A small image VAE, trained from scratch.
Training: 6600 steps, batches of 64.
Rows from block 10 of the encoder of a small image VAE, named by matrix and row number. Rows with one number belong to one neuron. Each number is 128 + 32 x the weight over its row's rms, rounded and kept within 0 to 255. All counts start at 0. Numbers have three digits each.
After each neuron's rows are labels from the 100 images, of 14976, where the neuron reaches its highest value: "colour at peak" is the nearest of a few named colours to the mean colour under the peak. Only what is clearly more common there than usual is listed. The data: photos of plants and fungi (iNaturalist). In brackets: how many of the 100.
# fc1: MLP up (encoder.blocks.10.mlp.fc1.weight, 768x192), inputs 0-191
# fc2: MLP down (encoder.blocks.10.mlp.fc2.weight, 192x768, transposed), outputs 0-191

fc1.694:175110104169102111088062081121088169139137121115128119116114172150124116138104112152183202136170105138107144109103120153165124115125124109129164139155166130144112150081208147180195117123188189093158150103137101070112116161145155166125109157161122134159164072123069057139056099075130126166162099152145106114149125156137157089105162089072128074210118091076084151114153165102172141098070125079107148079153120170157138139106167100114118170086124132134144163113151138092112154071048114115140099091154105099159096147126138171117112072083149183154099146102128122125133134128179119118
fc2.694:155140185182090133085180125095069137118195124143130129112111078132103143146156173130124130137141139092107078158051110157079156162105152211107150104152104057091111130144153187143106118201123056118196125130051092146149122121120188091134093116135097155142096116112091120124122139150100137152159168116186084152142114118118117137196137132171098148165112140180143131180148118153067162127081062163106142119128106053092109129105074115135141151098146065165080088163149121109088166110164130163130134145096162128151126171131164095082117136138138109118099190115123140151143145185156111110
colour at peak: green (32)

fc1.75:114149126110159184149168130124164123106098057124111128120101135164148150060096167142138154090098117113187135085106170138157115102093114126121138135168096113117160169080108085100132106125160156187102112096114101045150143097127113125094102119109091096074094149156176141133149093117064204166135101191154133135167116086152112101126148181146123083204108144107161081052185121091102122091123132165116099114145145154085170144129162187121126085130156174126145152149149134192153162078127099108147142102163133186169098197119126136147144164125165100152121148162115096092141093182154115039
fc2.75:141135127153165173117139164167119137102129111144132165159163184151125146152160086098150126182065133087141117110076109129132150109107165102095152158120101094085156150149079141182116151128139133105048159144130142136097125121188118176082134121143059153183024100120134137029155084100060157126159177079087097158130092128120170082122100101102143140132147059144168127180141174162138146152088172119188176106202143149129104108143125132188136159103115114153130138129138154097140178154119126172085143091118148055140124159097137079106141154134174134100124072126143106162116074116122130110
colour at peak: pink (33)

fc1.128:118116119107127140084132140119135106130138117107089109144102112106114125145128079106098161133171176096091123087126131107113194103191139092102128145152106128111087051157076098113137141131048098114119100105122177085115090145133129121118162164122096120200124168098149138147116122173135157116154175191126172119158165168148159164157158159165098153078115102160230133131143146130103125054126152120122195149107114091106151106070106153104107167150125070107093125113115123153202124148189109143156112183104111080181112167187176107162093073134133121091112174085180123164122131176151155048
fc2.128:102088088195143178107129170171193202088160173079155122111192062150117153118076126099131149154103140178120092149070078141125102135113103159157142091119176072140122143112179107156119108085129122135119140103160108091115192100197133141166155156122121140135116132091155154126181145090126072211138109107106152117141148159132150173133131156103140096118089172080037130118136119096164119119150073144085168122162119147082114152144142107104091104137146151170106111133081141079164039117168140112151105141145112139093114069180117162127140143111132129100140123121137127072089186065085136130
colour at peak: grey (75)

fc1.392:100107153109149071115139127075078086163183138098105130147102125095110118047100118114096194156091131085105097194098161161132150122155121136117134117111132140126144110122102159135116102074097099057121086128186151143199166078121125173192108167103146147096139092131185114101120182158145094131113101094136155095112085170145130120163172150117145101242129153065074197154128118134110204141099172134120146096147088077147131129123116113110112177150130163141169133116187145124147104133095107096074144124158106143147168170118098079107105120153134077154130193161095120132094098161170108124
fc2.392:151107092156172135144125165110122149124095069184145135110140116114164031127071121129133137087187125132139214195150113121154178161135161173062132128096142183099136178078133138159115107161137157125140128148103154203139089073143158060145141068113092076143146171155088047116138126143103167110094079168077065173131174168128123123163130088174151116143091113099130178158084136163140145120130143078123118132136124102143092090164101157168115096163142144134147118110143141092184100144124142127100098120154103073155066152102152151161151108175126088103143148103136161182096125142140166095
colour at peak: grey (72)

fc1.738:148094170068104094111088183071180090150077185189122178145116121103124183181095129184132128155130157132163170139152178169149188098130161131119059119079137137100153141154139134079117084132139157119111131169085129101147124095142165175161165191092117098149104139135093148133083148154129147131083169156061097105120124175091108102152147119169161118208175113108146110109073132143060130132143140101153096139134126120130148079098087131159119109146153110118106130069144127143143078154135130062146117098077105114164143108146140128036112092116148146147122185172079112199151158083129112152
fc2.738:138136131091140142148114167128159155138062098051152097123108117106156134099158118151099066112101091150141116138189101146107082155137112146079111145151088153126131122153096124154161142178155072149129103092194124127149099108115112136094114118172133091145123136156124095176132096105140204120095138173180130082155196167180126168129111126093210117130091110191112092189198100098156136147155164107172109089077080092183160132205124079109155149161110099166146140123158140053085144092149155143161122164131137103132132123098147102146106082145055167135128095111136098071081165109154094099
colour at peak: grey (72)

fc1.668:100128091032079132154139118165171123144089077107094166191083116126150114151134113191131111152148105094142118163120130120155145169130154170143110103146103163138173178122098148189114105102117092086089160118119115084173062139046130163105121114160119123089111140121084070177085147091172095151090169119103180174161147073105150105155166117081119103131133142091106104104173087182098172140114121119184159123146133102119076105119131101105124194138148103114077163136103084113162122174168184089136139134172116150123088138164162145169136118167143048147168116161103090128162182121093151093
fc2.668:133052150122184135170090182116145185162179170156139116172128111111131142143087124057181117128126132130142060121130076197130136106164107108141128100101120127086152097152121126085152092111136158156117157099179134114152096175178118131154157126123113103125139137090175132113110117123143121181101164161152193086155098160127078131104101066153107166078117106117085100083206187074116201082112089139104106127118146173131142113096134149138081115043100205178158126136111118124127172193105166135113184190123121138128136157105072113115103116113095114107178127101125142145155142135070108152
colour at peak: grey (74)

fc1.193:111127149073119185107113138103104097136164087104107059104126161120144119090160141170171160061117095150099086126175128105063136173093082133100141158123124152086148173104129158097096100137133114088165078143163126129174118152116166133107120066067120084163124163082137051148146134066101134143163112113105115136151146164141112080128087129123130161038143174123175121122171148137112138127135084105093181137056108064147151108112124143157157140173207167127130174197111121178159089152133168102150107149151148140095114134156188148188094153064097145130156121154109122110150148151125063104
fc2.193:187146066102176081179124122132100136156074168151126187169163187108123142118134143067111035149107172099125108112161143146142163126169114130119133113106120092069068147176134106134168154194095102179123145128117132080060148144183106110135124159183129183097142141104111148157134105152169152146051151149114127114121126099119190118176142160141082132172127086107102092184147148108119108122104197168144152132178091165138162129087115148131084090097065128136100147115098147082115120081164118152174141185099158154193150145131076118103154101107127098127176152133142126077108123145110178155
colour at peak: grey (73)

fc1.163:129127137164155149130113102135140189159082067136135100046148125182158214084147116158156095125156106103132076164171105112146103128061113134142163113149125136107106128187151034142133084144163083173163080066124104161149119114136121118098075169124073172126094131110124183079117111131123198115164098129078199081153125155116165099113135180152141107104126152175113109116072115155129134131175118103096071139147163124131136139142099148180101131105091116084132186139077099132102095119073110108104116094157157063122112143157127162129116103081133128190155117130105172148054139147147159110
fc2.163:114110166118112130105126094135106126105157107208152076043143082177157134146160091105119124108132104128151204105170114141139120077193107103094147081182159148137135120210157171148067082102124162107083098150118124142111184092105074142158160111108095094152185118060150110124156138134151104215142180153158155149073116170142094135059157183119190168053164124086102163140084128133112141095132136116162134112102097168127105144102095121148120155158122130156153137107096113113093144075122140105137145156087133159133174143087145101110141103187113142119166145142116091090148125169126192096
colour at peak: pink (25)

fc1.703:156094092117091130155116089206104096117126070106170111150186145142143115105105132095134096129053064109074136132155188135156084145158093120121123104195119117209127121106176135162048111116096084083105161113114137135146130130107121153129081138195138118111123077108127131141199102115153089141139195143077143137177124123105107113082123149112089093062135054111160166140132154150137163133134148128084117122177055140142116179107076159063116139158145127159170125101132154107110121084115161146170078159149145169146137140094089149153136164110107189102109115093144070185102116152159086141
fc2.703:141117121194122111118157128093084174137106153161107103089079112114116205099116146106070115102135136115116117096149127102123139136085128106183107096123155157186133197137098176106090113132182138191131194164101093164161089125084152093137128151202119163124110193100112159189148147135101074082099143153137093161129040145163141117109142081148164123187179143147148174132145082109126124193152086162149141130107182120090153116151099112134141154147058081092127090183160104133095167113096110079093174158103080110128151189155137125095098089094166166148098126122148112073123125137123116160
colour at peak: green (27)

fc1.190:130171173131117114156069162082184130163070122115112093121059143138135129080066128108132169122172139138144097145106115098088118074147190155087148131133108110081083122133096115121143179127152136080157109085154164155173158175128083120138157176095105128128126111155119105088156119100105115130157141168086161195168147113144072159199133103109128150131180105157085085094164114174136169112111174171157112117124108134126153115144113179083068145067039077138186160151148176094111144156171100162117185105129152165172140141119117088125123114188123129124087146185116150191081105121169122130
fc2.190:116119150143110148133148173098156155144111155144103130132122073155126156122131139077172102144116120140145076140106103149098082162126162232095137160143082125138111105085148149132119105176122137193028072165157070052131122096121143132124115124116140160090073125112131136094112075117102110148084114088211141080106153061102082110146093143111062117138096121061113139109086136182183111149135152138161167134108145176133127116164120103080168096155155121079167153110142151118105040082146147090158152133164092101136099121182130100157153067120136107118118125101076154084100141076161152114
colour at peak: brown (73)

fc1.655:136077138207104100139097139150172140058097126195158167138105196123165113128081122075182114194142132099133099115167133139150048156162118181127156148161106107148165184063129085135100098096050184111099135123133119174088144133089154153075099151182123102134204153133109112117131101132141102213099086118102134099129137122125052124083084187115128120076164164104111188162148118186130117137115052118107106138123061144125146159123122154103122105158124115116188150147117103114130116113118135088183147128120110082145141120123067159102123129089133125144181130121137138131148164108130097114
fc2.655:134127095152113138111093144114118109146117160090102109116154084078105139165156163212158122094180087075118138162120103145164128079109172148040113120047146157130112128147126126170095163159133155137108074125164130131095105145067177114173060165159095124109129112118118127168159116119101131079119141140121124185105121159124154115108176121191113185138163170113114153125120181101115133135193127141121186202093136104129141121118091123094111125120112050098154086138127144129129195114092115124106136208187097139115087184161142111169111037074137163112094108109155167130142104170103160086
colour at peak: grey (74)

fc1.322:170115157171117124135136089104115165077140129087105093132122180209128135077121118211116155107100137122196121118096128101090130140089096101104105110130140137079124128138162088109184048166138105112149131146098060149118129101137136085106093165140134137136110142211091122100121094116118078133109082149113150122143149142151164088116138155180120100185062152110119127107146171122194112117092084145097115181117113103125131026129101153156167171161148179057180136159126117213129096154151128123154142138162100077083109081086094134184110154146115078127178150111131136114102138151112184105
fc2.322:121120140107088134116128136131103085099058160091118145135095121125048169160180113084068105115122157082105144136202133159119179149107127115125103112157131135136106171085144111180080095132114108166173120125122135152108112133167117116102127125132105098174116124136181170200126185148149124217122154166134109159144075123160134123150112123089162072128161111142082139120136159133117130162184181074086162133141061106154106143180111141091172131092106056139119172108135118063130135083126183103090150086106107198152098102102123140124169148182129184105091174087138082098137125204162162157
colour at peak: green (28)

fc1.577:153170090092115144113079120137144152168105130122179143154131171180098123147183133163129079095176119162146086094084172131089142103161109127107111148152111130126109124143187165092147176120116165178076124120131098158133061078121132069135133154152154165094185099160134072138123076107113164149142139092124157021145149178068173091105121158150057131074102121158148090055062121064120198135177141134152170158158084139135083148101144100137112118174109135084132166111111168144129105128148128076127146106170131133151110168174082110119189129116134129112138092124116203157108119128161121136
fc2.577:081106124153119154095069145119171178114145166045063152110121197117131094123173100072122162150125109060106113138123142175159108188119154150109177094091166133144197087132132141163118083144170158138164116151153136103185106153108156141070111168087102104119127124063173156119154138115100098120150176092117115107075108088147110142086114127115134139141167204082129141073138124168130055123178138123113136151149134102193102049159141155164190132098164137095159110134075098159136136153089109145137148130151161140114107119115139112120127172112074079135161176088138122129134126117151033114
colour at peak: brown (63)

fc1.699:094089183186123129104104089175138128125127134179103134158119176156150154168096199139102154151063102078139131144127166164093162181125164117093212093148121170081153086093111124152120123126072124052114157067124152146144152097103107126139111054200105129134137124088123101083117079116169102114120117102144149148142090128168112061111135070082131124139120173122154158108137116124113121080164115107104137084115067114143089112169198210197090110120171122166108131156140213128112151112116169168131157164090115188187160118104103162145112131152150133137146109157153130135157109142107123138
fc2.699:148140151080060101097178136121055136181123069184168148175087103141114137100087103116065100053171108141163171120164061103130093042134091118103085115101084126157138195164171140152137167162129117133149084160122171134114182138125171110143133177144128127143112106109132130136120136134109075132137113108171115115142146179115107101182128111123117172129209079141123127129114161188134190167132118152116123096140148117117153113142147057162146111168190079098110123102069142107116131152095117108155203073071113106110108067098117099123125152124114142175098151150158181107141117146139090151
colour at peak: brown (64)

fc1.303:105098116065145152142103065189150136145106161113144077188180127168134147082061090105072093114153097118061154145167056160128143115074114123157100118120161104139121107101166074138146155096115118099118099132122172122141152100140116096144091086127139107063121083101135101071130196122068179121180128109141207096116110102123122183153155160142144184155132158165147098164053156167097123091124173121156123089159107128167209120136124128143139109078133133150120076169154116106136111117099164143107128134054142126086122125141133153144164112153165141109083144100135171138130109053161186151
fc2.303:145133117116069194119101167080123120124101134122097178125152133064157133124127114066114121112129186136191225148087160074154128134134130111109175124135108126089161155094130112124085134130099136121119134110140151180107120144103159127110184100088099138159097078106125125192127190139149168186124143156124197129105122107115113090129105168159200043117109128114092114065103128127173136131121093141190139069138084122120103045137112100126115138167097159068175136131128153101126144116153150117180076108164125151157156115151203137143173163170149153149154111050151113114181142077147112089
colour at peak: grey (72)

fc1.499:106066061097201134134132094174173079144173144118121136142146131124160139123145111103110148146143073180124131167163097095112233111100162076125123126113127159122123104109130123103116141149103156103104127112113112099147123160099111152108204166137103170209144164080123150082117161189094136183126125174129112160156102169142091120149110131087117156132069066165073135105131109149133128132139171126115124117127178185175122112138091126114136077167115139126171106135125142152045091119124111166067113174063120105101146147156107115113089083130155113095086055148190114113174183145148167070
fc2.499:106109125147151147112137100080133147123121110044199106103126155110136139090122181187110171064114103160125094148121091148142158130179171125169160125155120108079132104146121162119146088132085149191098087142103096129184097175142154150146153130070165144134090142100032151077112112078107090149104168146141084147089113128113102162110107133087124104140112148115168099099146144178102051162103095075075139165089104118110129165175149113141127136177123096183141105127116149164184052132145148178118084112132170123126124087094109146130214147082117115097148184128132080125109131066107089163
colour at peak: grey (74)