Weights of a small image VAE: encoder patch size [2, 2].
Rows from block 3 of the encoder, named by matrix and row number. Rows with one number belong to one attention dimension. Each number is 128 + 32 x the weight over its row's rms, rounded and kept within 0 to 255. All counts start at 0. Numbers have three digits each. After the name is the row's rms in percent of the matrix's.
# q: window attention query (encoder.blocks.3.attn.q.weight, 96x96), inputs 0-95
# k: window attention key (encoder.blocks.3.attn.k.weight, 96x96), inputs 0-95
q.3 099:145071157142156101074093113172156101124113173091089137146097123110167129187053161149093105084138178142157078089146127114087129116094123154169153171095084127147167154106095153205134144110164114114105087115111141125124121140155134166133143106064121174185161099153095123160081129070070114117
k.3 111:142100126121120137211106151139124123124163092127080168125104109117104146157035170032144119160137158120102128078150110099099209142131098130115168157105132183161149194151118148147129140175153092095111114118106082146101130176091141133169131175115165092167157091160113112146066112129132094113
q.4 101:105096117145117105111077164161123180148122106121089109153140077103164096134102195134094165130130172182121155114077190108065143199149056145115112168121138084153121126088132161097107169176126174123115092153163145169150114140172133142130124093025164126121167117139153104091124158126112108101
k.4 108:100100128129127118122050197179161193193193127121126085154133087103143127051064189111117102127163141126131114091112206127111091112095082138111093179136140121119133167103147147156116126157143116180160120109164135140094174128108110114149112111108132134175174097108082131081122128139147076101
q.5 109:196140072104114117128140093179040115084131125093111100097179155170142175159151164156143166095125078159104111131142118146137141150091140144113182088122093137094099122125114107157148145146163140111151206146124148138144161085087089091063167115084122168156119137128188104135112075132141156200
k.5 108:134109111119151088159119153131170161147164148141117060165103059151152120091121137094166139123129160091098105081135109105055117161096135097124137097172198174125206153171149137143089181183125155140086168110117146156070143117083154077136082145168130133153143154138081098168150169101101131100
q.6 100:124167158167151183132119181125085161112195106125094169123099158108150111103109161168113136087090084142145118114086169160106065069059089085060152155120106100128146152119082110149110115127148116153146086120161143074108098064119102117169170093157147167122092132135101161069169108096097121125
k.6 087:120154148069135097173140072152109146159111110118121134141143165166110139164165143056086193162133114159142143096086098125168147107140096148060168110101128106161159151172063111158099150135126118080115134103046133106160129110133074148078200121154154163112076113074126128153121137157175107166
q.7 098:096170162095109159078147058083138176093110141103128159163131087132096085186074139152138113106139123083155092134147120144105118139152161159167134134138115141151074081173192140181149097163109154135084158119116140193089197120129104110148109117196152147122186097171121136065101106134116151099
k.7 096:141181093055050152126110076117086112118168115154160116110115138143077075110096133152132099153111124121106077109188149156155165159170165158098125122119106120159111154092132109092189115128103141065126092150200112160134138150141154099123081067168109147119117172183074148068113133100157133116
q.8 104:086147137126099121129137080121138087182145144081105141085099160124165099162170067111153142117136102061174132181061104109115164100209093121099140147119132087097119114117214100106154156093118075178128136124125130140118094128137100171161159104180140110090155105100198171118082125104128151153
k.8 095:143136208113126145112205123116141104109166110145110149054173195150139120112150041175134160135109105109202117087120144090152098150134111169132095097111104154105098126079118102138155141096154103170130190134159101134059160059153123148142102091159098144119088117116154092093114116147129165147
q.9 102:119060091135126099162064161133159104140088122109100136149091104138123147122099204148106165130145130127111147077128096051119101128101087126082136147152154143105186235104118153140100183120162111113183156103102150149175160174159100067175098165152171126148118090126146141141132161149132106110
k.9 094:152166119136187120093164156122102111130089151145139124110148197117114106206197079147106118099103080141127166154119141120134109084094145103113164077156108081119155140176124120121103115051163084127087146165083097109106086109172169136063100136094122179071140110119137130193126120104097150164
q.10 095:152135148144103165136184100149166124129160127138145152100119138128109179118170143104136116137125085148128110072136039180120107113133130139162098137064128140165111146135108176130101122186129154097097146125146114071073084033107104154109137169089061213116134076162158163169102133148139152149
k.10 077:136122133132133119136098121166156162142160165115184136163146111165131170104056084121199138138154139112078115127136192135121137137147101169133165107152119157142113064079093219148149129106062178083081150056145119131078175164135152140119129128113177137120099071127157174125097169117116143156
q.11 103:156105106178175139129117136112106126111053088128113095073054123159116157183134118081084177163141059162098143114112149112111164081137118132143122149127158176112114157191135109155131092122166125107099151104065190065174170112107077130099195134105145137132122102101159114154156134159126092165
k.11 095:139096080134111089144141123100103139155130150163114083225154138189088106118099132104145123111160200149095130172107146074113167157126123136100148113152147161128118073162147086143152095090153171151110089107173127192158108171171154163119121094179113036156124089132090126136122095114159098095
q.12 097:145132136151163147117140083080152174165123111145094086084140129113149112119096171142205139092157153098133100154184106112135106158107114179166091148113067149060122100120150160104242144113117130161093136063171102134166140112117136184150170137138087102109157171111132105139177151096156159138
k.12 084:107109199142132142177208097162157080112122157137112136134141118057100126151169158138129143148096037112184098097087099134164135097165137137145159099121101146120161089099115111119133176123163090126146149119172112127082060156148121090075165144157151126105158090148149179140056094156165116125
q.13 110:150110186157154190158164112110117111071120090218148129128123129109119115066187139097164154138133066169097111097174100104169132100121089123124158134114181106152134128105124178056085111113163165127126123125185082117067082093107117115097133121147145125101110146129098133132179119044121145127
k.13 096:090132175093155127126162131090104144090045214120166123166118093103113150162181107137083177133158121127131138146092102189137074104160084136106141119138128093190103122180093148093106132114106158066123100125106159134165149132136083146060174129142090168102177169140162129170159103150133148151
q.14 091:135157108130103101132085142118165105142167090145085047128077122090115146120073081147129136144129122164062119141177161080108177169087134073117131150152131109179157042124180145128123079109122164090139099146101101128165162185108155123116115102114173078113081170145101099123093167090099123102
k.14 103:163147128145157158099175097196140166061078118155121167118083141109069138184178094133143114134096089117156129156106091191122136133147164139138182071083135101092121184121097135160108086142112097103130143121081094089169090092128154099051170131108123195122100131128114113099115090103107160149
q.15 098:078095136117121121128105160177060074164105121095116178180099117098176162127113111164098131135109071152161155132113061099170145154119180130105191161111119118153115140111140067150128087091159110114069131124113152145186145084153179105118035108185104116156149107094104101105158107126122131143
k.15 102:127108162134166159174173116155130111120082150163086114135136196096118076117206089090157171171108122168159173150138132141182146129203156140104135072142136101100112155143063128180094176118136136124125133129043124125174104118087108177089160121130103172082131163108128111121112121149092128175
q.16 096:075110178167185129082178192104190120090141186143092142131126119145085148107119151176123087092139127111116133142122085213108076091097151135097111160113079085106116097119133080093122127101088098110133120088168145131131134109163125102105111110144109159135199146172192139160199112156114137119
k.16 104:135135116159165147115165070110166079084096183143157155080174167147087139153171169120136168127098062141174149105105146172179066128175129081120181106109134093147113120141088168156037145099118061116122144158124104110113079108125131121122164135134146105125083128108171161160145121116155070123
q.17 089:154132118156153146099131159081096124124159111159149108129112179131148145149160078119120130177084155158140129134132123096142120122065139053106111058135106139131146109123105008147175100121103139174129140107171127124171104156107084192120062155141072160084165146095172132185165133126144148158
k.17 119:109070101119146132086086204147115164159124142082058076162149104111146083113042146101125112109153172177101131107126161054158156138128122145169119147146139156139149141104154103126151105118178142149160085086125128170148155168160097134208091148122167084147161160116105064144141162120135121109
q.18 099:128103119103148101191145167169131157119122139115137125172141079177157098090109157083151131121097178200089073203117090109154181142130097117121090137124120157144161140166069170114101130188158143109162115180078067162091164132128158089111141188098132068122127148156117121165084134107112144114
k.18 094:177153130112113164103110132090149136049077118169146161124173118147058157110199198151085154140102108146136100108088116146120123111101131181185113110151159113146194117103108157119135105155114161126214156128080124065121129083144124122076146185139118119131140184165135109162127087097128150155
q.19 099:098128117089106120136054107126110139116162186124102112161128116211137096112108137075096132138117104100136124165116160125096107183126127142140088150173172110143121126183140139148154143182058148132195098161099123141120124187158141040211119126158100130094166114167094175128099111150162100094
k.19 121:132170187168119132144190076096158120076114142127187135104169206140123154158204107130087174120103070172146123148107118143147091166070130159124108143116072148087136125150079162162100110128092095123114171113103142110140108088150105172089156103104127162148084091101165161073138104141139149165
q.20 092:124120193133063169069167075116164133142140153155174138147204090134117138181142138103151132132138116167090140116124085212164101084120153150134138106163130139089188121056133103107113086117101133103096092115139131121154119185123141157054151189176133112112085121089141138136085115157162114118
k.20 102:123122124139133151071074176149166190159107130118101078170123040122179151109062134114134100138118123104079085181134120140095110100138118106173093176178145167118150074134152126083182106134100126189106150130112167163095142111123161111162109169124100073128170179143108074093145152157129138103
q.21 091:094113199142118138097137096143123112164104191098159079122081078103089105119106104131092144112123124142144114105125168127079112118171094176165197126200120069134129174151157139091067174130165113174162108102142145159129164194117086122097151056124127119140113093161099133074096147106150131095
k.21 077:101126158153088102141156116106133137154072143090118125138124094136121138144106118095158177105138128096123070151193085106055130124106172166088098144069120134176086187189154118133118103131185181111161150134138136168101159122097121152092086050117134099108187164138104158111175131154185122074
q.22 098:165136151101136148128143127160152104137118101153178181153111129076155138141224082073156065142146106133184061157165062134105095084138134184145151084162108151076068122119148151122183155113118148102124123131141121121072149100127121165187107108116168160094076149098141113114124155088126163115
k.22 108:085112141149151088089088122156109156186172085046123105125111092091143146041071104094166083125197134143094156127177097083104161128112159105151104164150114192153169097112168137157167130153138130155140135105125149177116125137141147148166092146128121097152170153150114159104080189170129147107
q.23 091:137150132144169069079066093145071099154177087132089107133068104155139172152156188162138146151117103116155125098049144158152091073091068132122156116094182087084120166131092163091142137132125144134133085132127150164157121164159108150136099096188139147164113165061133142096163095131128114146
k.23 082:116186183171135102169137172129163154133143140164131138091085089111117042098150112084145091116148075091173079117125136131122085127153108128110138126159121118098139126161117153095098154153167150174090105125149096174103127143160091073230080161142173135141136175141096102140192159101133156159
q.24 107:168139083118133134167143061134115081058131087169127117044171166188121145143128077148149165129144136101132152119087153147164146145125164107095095087160118068151132114145059109123150073148054126140111155157082157104117132089116169131102117117149087170149132065092143179138129105142108094161
k.24 092:094082114108123127135072105131139122133127161119088151131125137177191144180073170159119083124163086150116166095136155066133168131080082091081116096084125154142140129129118100124135114182124105099109082104149193136116133143148068121138141178141216093193081077145114117138078167169138129149
q.25 100:108115213101167097101155097086157083121170166151080157115113144075092061144075093122130130120132126105128078120148106114095146134113113134131126104163128123111114173111147120153055127125135160145073075183131087131059113164163111097124104115103118151184117065182142146163047123145137155120
k.25 111:119089081148145117097054155092116124176167124121082072116126080143126100094038188148163085083146185081104115158153169095124126166094099117126093190157168134148149164127170106137182136087102165129124156107117137151110152160159111117163096091095127114180154161144116098131095165121133118175
q.26 097:119144144143077144121140184174133157149133132139122105173100114152132128094193103113141109150188135130146161143126151146163061119134079176086122127087126101083168114186098087115189087111106123104103158111159123114143054080166099165156169088137064108107203108145144130111206138107146162129
k.26 082:123148138120099135121116166142134083116153110171164152143165148159129152115168111175161115130175089156135082132123144182160119110099085134112158066099098132077071165118108180123138117121156121148047064134179081180153112109141168184092111109108117108085124088103062158163194117073134136100
q.27 085:143115110168156132178136085108176074209147123135124086137146118120111077136081097101167070145140124136123143117124142138145162061168195156132099094146130172149120095084177065132120112068113105163142110158113155126147115223110148174119129105131085177152174122111092107106142102132106097076
k.27 081:126200104163130130166152190118076077137111156115151171106071149118087109159103134161126082143136113117103118136070115172113151111166120163169167071057142148127079161081142110100140140102134059111122100132162143152168140128165065139144166164110118143141174107115176161157075106148087118182
q.28 098:101166094122144158099147134094171132098112107108078081127097122118124074167116131108125126158108127155165147141157149101075136110128108087140095172096015179103187144106144060160151202109101145184127053137100160136101104127154132083179139144112144116115146162163118117176091169125125098131
k.28 082:132145075137074136076086110154132115108109121117086082133128162152165162224128152163132111163072072177183192172176081155119109101115152125106219152128115091112153155105129083077121122124102097104082087124125182096122124159143116100108109139124154101129139111095166119151138127081116105164
q.29 104:085125161122102114095156068121145165044117199163227145155125064106173151175139153119112128124130106133137185080141092138116139128128085136162121149107155122154163104093157161120075063176108091109158128110113149148137113165111116138114155147169192069089130111138138138083102105099129090129
k.29 117:125138114132127124102103164138121180117110124110155098136125057104126166071092155124148106173130161140104048145170151175131120166100126141156074198129110140165109087101160168087151135192085127122199088125188137125097152123099156100154109098164140124113147117177056083114164175122126127069
q.30 093:191123166110105114178133107126161153089121098178060156141177152165108159173116113149116074099077155086168118110143200152101126079114095072157150088174145159139146175114090158082100079093106133097140155102147110091099100087157104097148151173093154152064113109138149150146144159121150100151
k.30 095:082133141165093120123207125071135125076100140128170147096140206129088177171192119140147155085153095168113134126089126169095091119117141115143131124100153147118108149153078141132098131106137109088155180141126090078095097061149165142092207166109130140087107094161177147137150086156110155092
q.31 115:145200108124124108127235107163131148138142113137145152109151166133078141181159179153099162128112159139114145140080090181132154084130130139112117146114111125142123177060128176130062103145076137092078167088130116144122123067100139084093151172164122108098130077150194119123133118142194118126
k.31 095:113122093127057158147072128130136160148170174065132042186107081108144135084143141125132124093168156156181116126138174141059171168102089101152129124146153157174186140130138134135174179107077167153133104119155149095131125183139125103151129146069117098166127127096084122123086142142112106072
q.32 107:139147104108105140122100103109099121147091149128118178129119133091187198152170162084071189180116169070147188099081156165122088123097133169119164163130150105100160147137104110147117157106152143068157160157077167172134151092140086091091150095102139195086156138099138152123099089125082110160
k.32 090:137095167137135131111131092103153149100138075141188171143134201132158135121164084109105150127110113143116236165112104064117108139075174143113154101128153139143096113172095116183101088100076077137062118152109140150169113167133085136116142112117103178162102135159146210158107147150153133151
q.33 095:105150113085104114075182128078119118144148107100154108129122105213160144117128115130109128122081132136098148162154089158139122120122127063188088137123134180164101174161095127157170143078090108206148143124123153174105168132110154096122079166188078096110121197105169183125146137147122105183
k.33 121:170102159154153135141153048117101098117090102123142135101167221143157128129163095141147165144119125133159195195138158130176159102155122168123157133109089104091103124167079094130099185144128132145095189096084110065145106108097111118099174058102101188122105105124143161143123096122132117172
q.34 102:184111189134148173148149093065159155109100141066188076060165156142116180106138109136104182154114103170173162128138126121110128136159081154138132109133157115114072105147131121117143123124127162150083140125094151079085126115144088194138129058082153180134170117148133138116118085178166155178
k.34 128:152150163160133169135199116143127112095082106166156146077139171124099127160211090161100201150116120121190124129099133176172114124153117176114159112100072077109080103193073123135096115104162108146093143173103123071105101088130128177121151138078120161099114115112170139161115083133136112145
q.35 111:098106087128158128141089134171107111114147103072168167146089124099104227138072138181175112075123147163137179079073113082054127130100101138103150103138154157083140119090115114107087123155170104100144111106154157141139169119110094140122178149131183107156155131072180083132127179128142125109
k.35 136:112115069091101129134090192155118158167162098077081082153093051130130145130086154161143102140128137169070073115148165095071145142126096090152092133131139172136155131094183138104182158168126162146179116133167139144129169133132143128159086167110123073159134122111041100154106149095129117095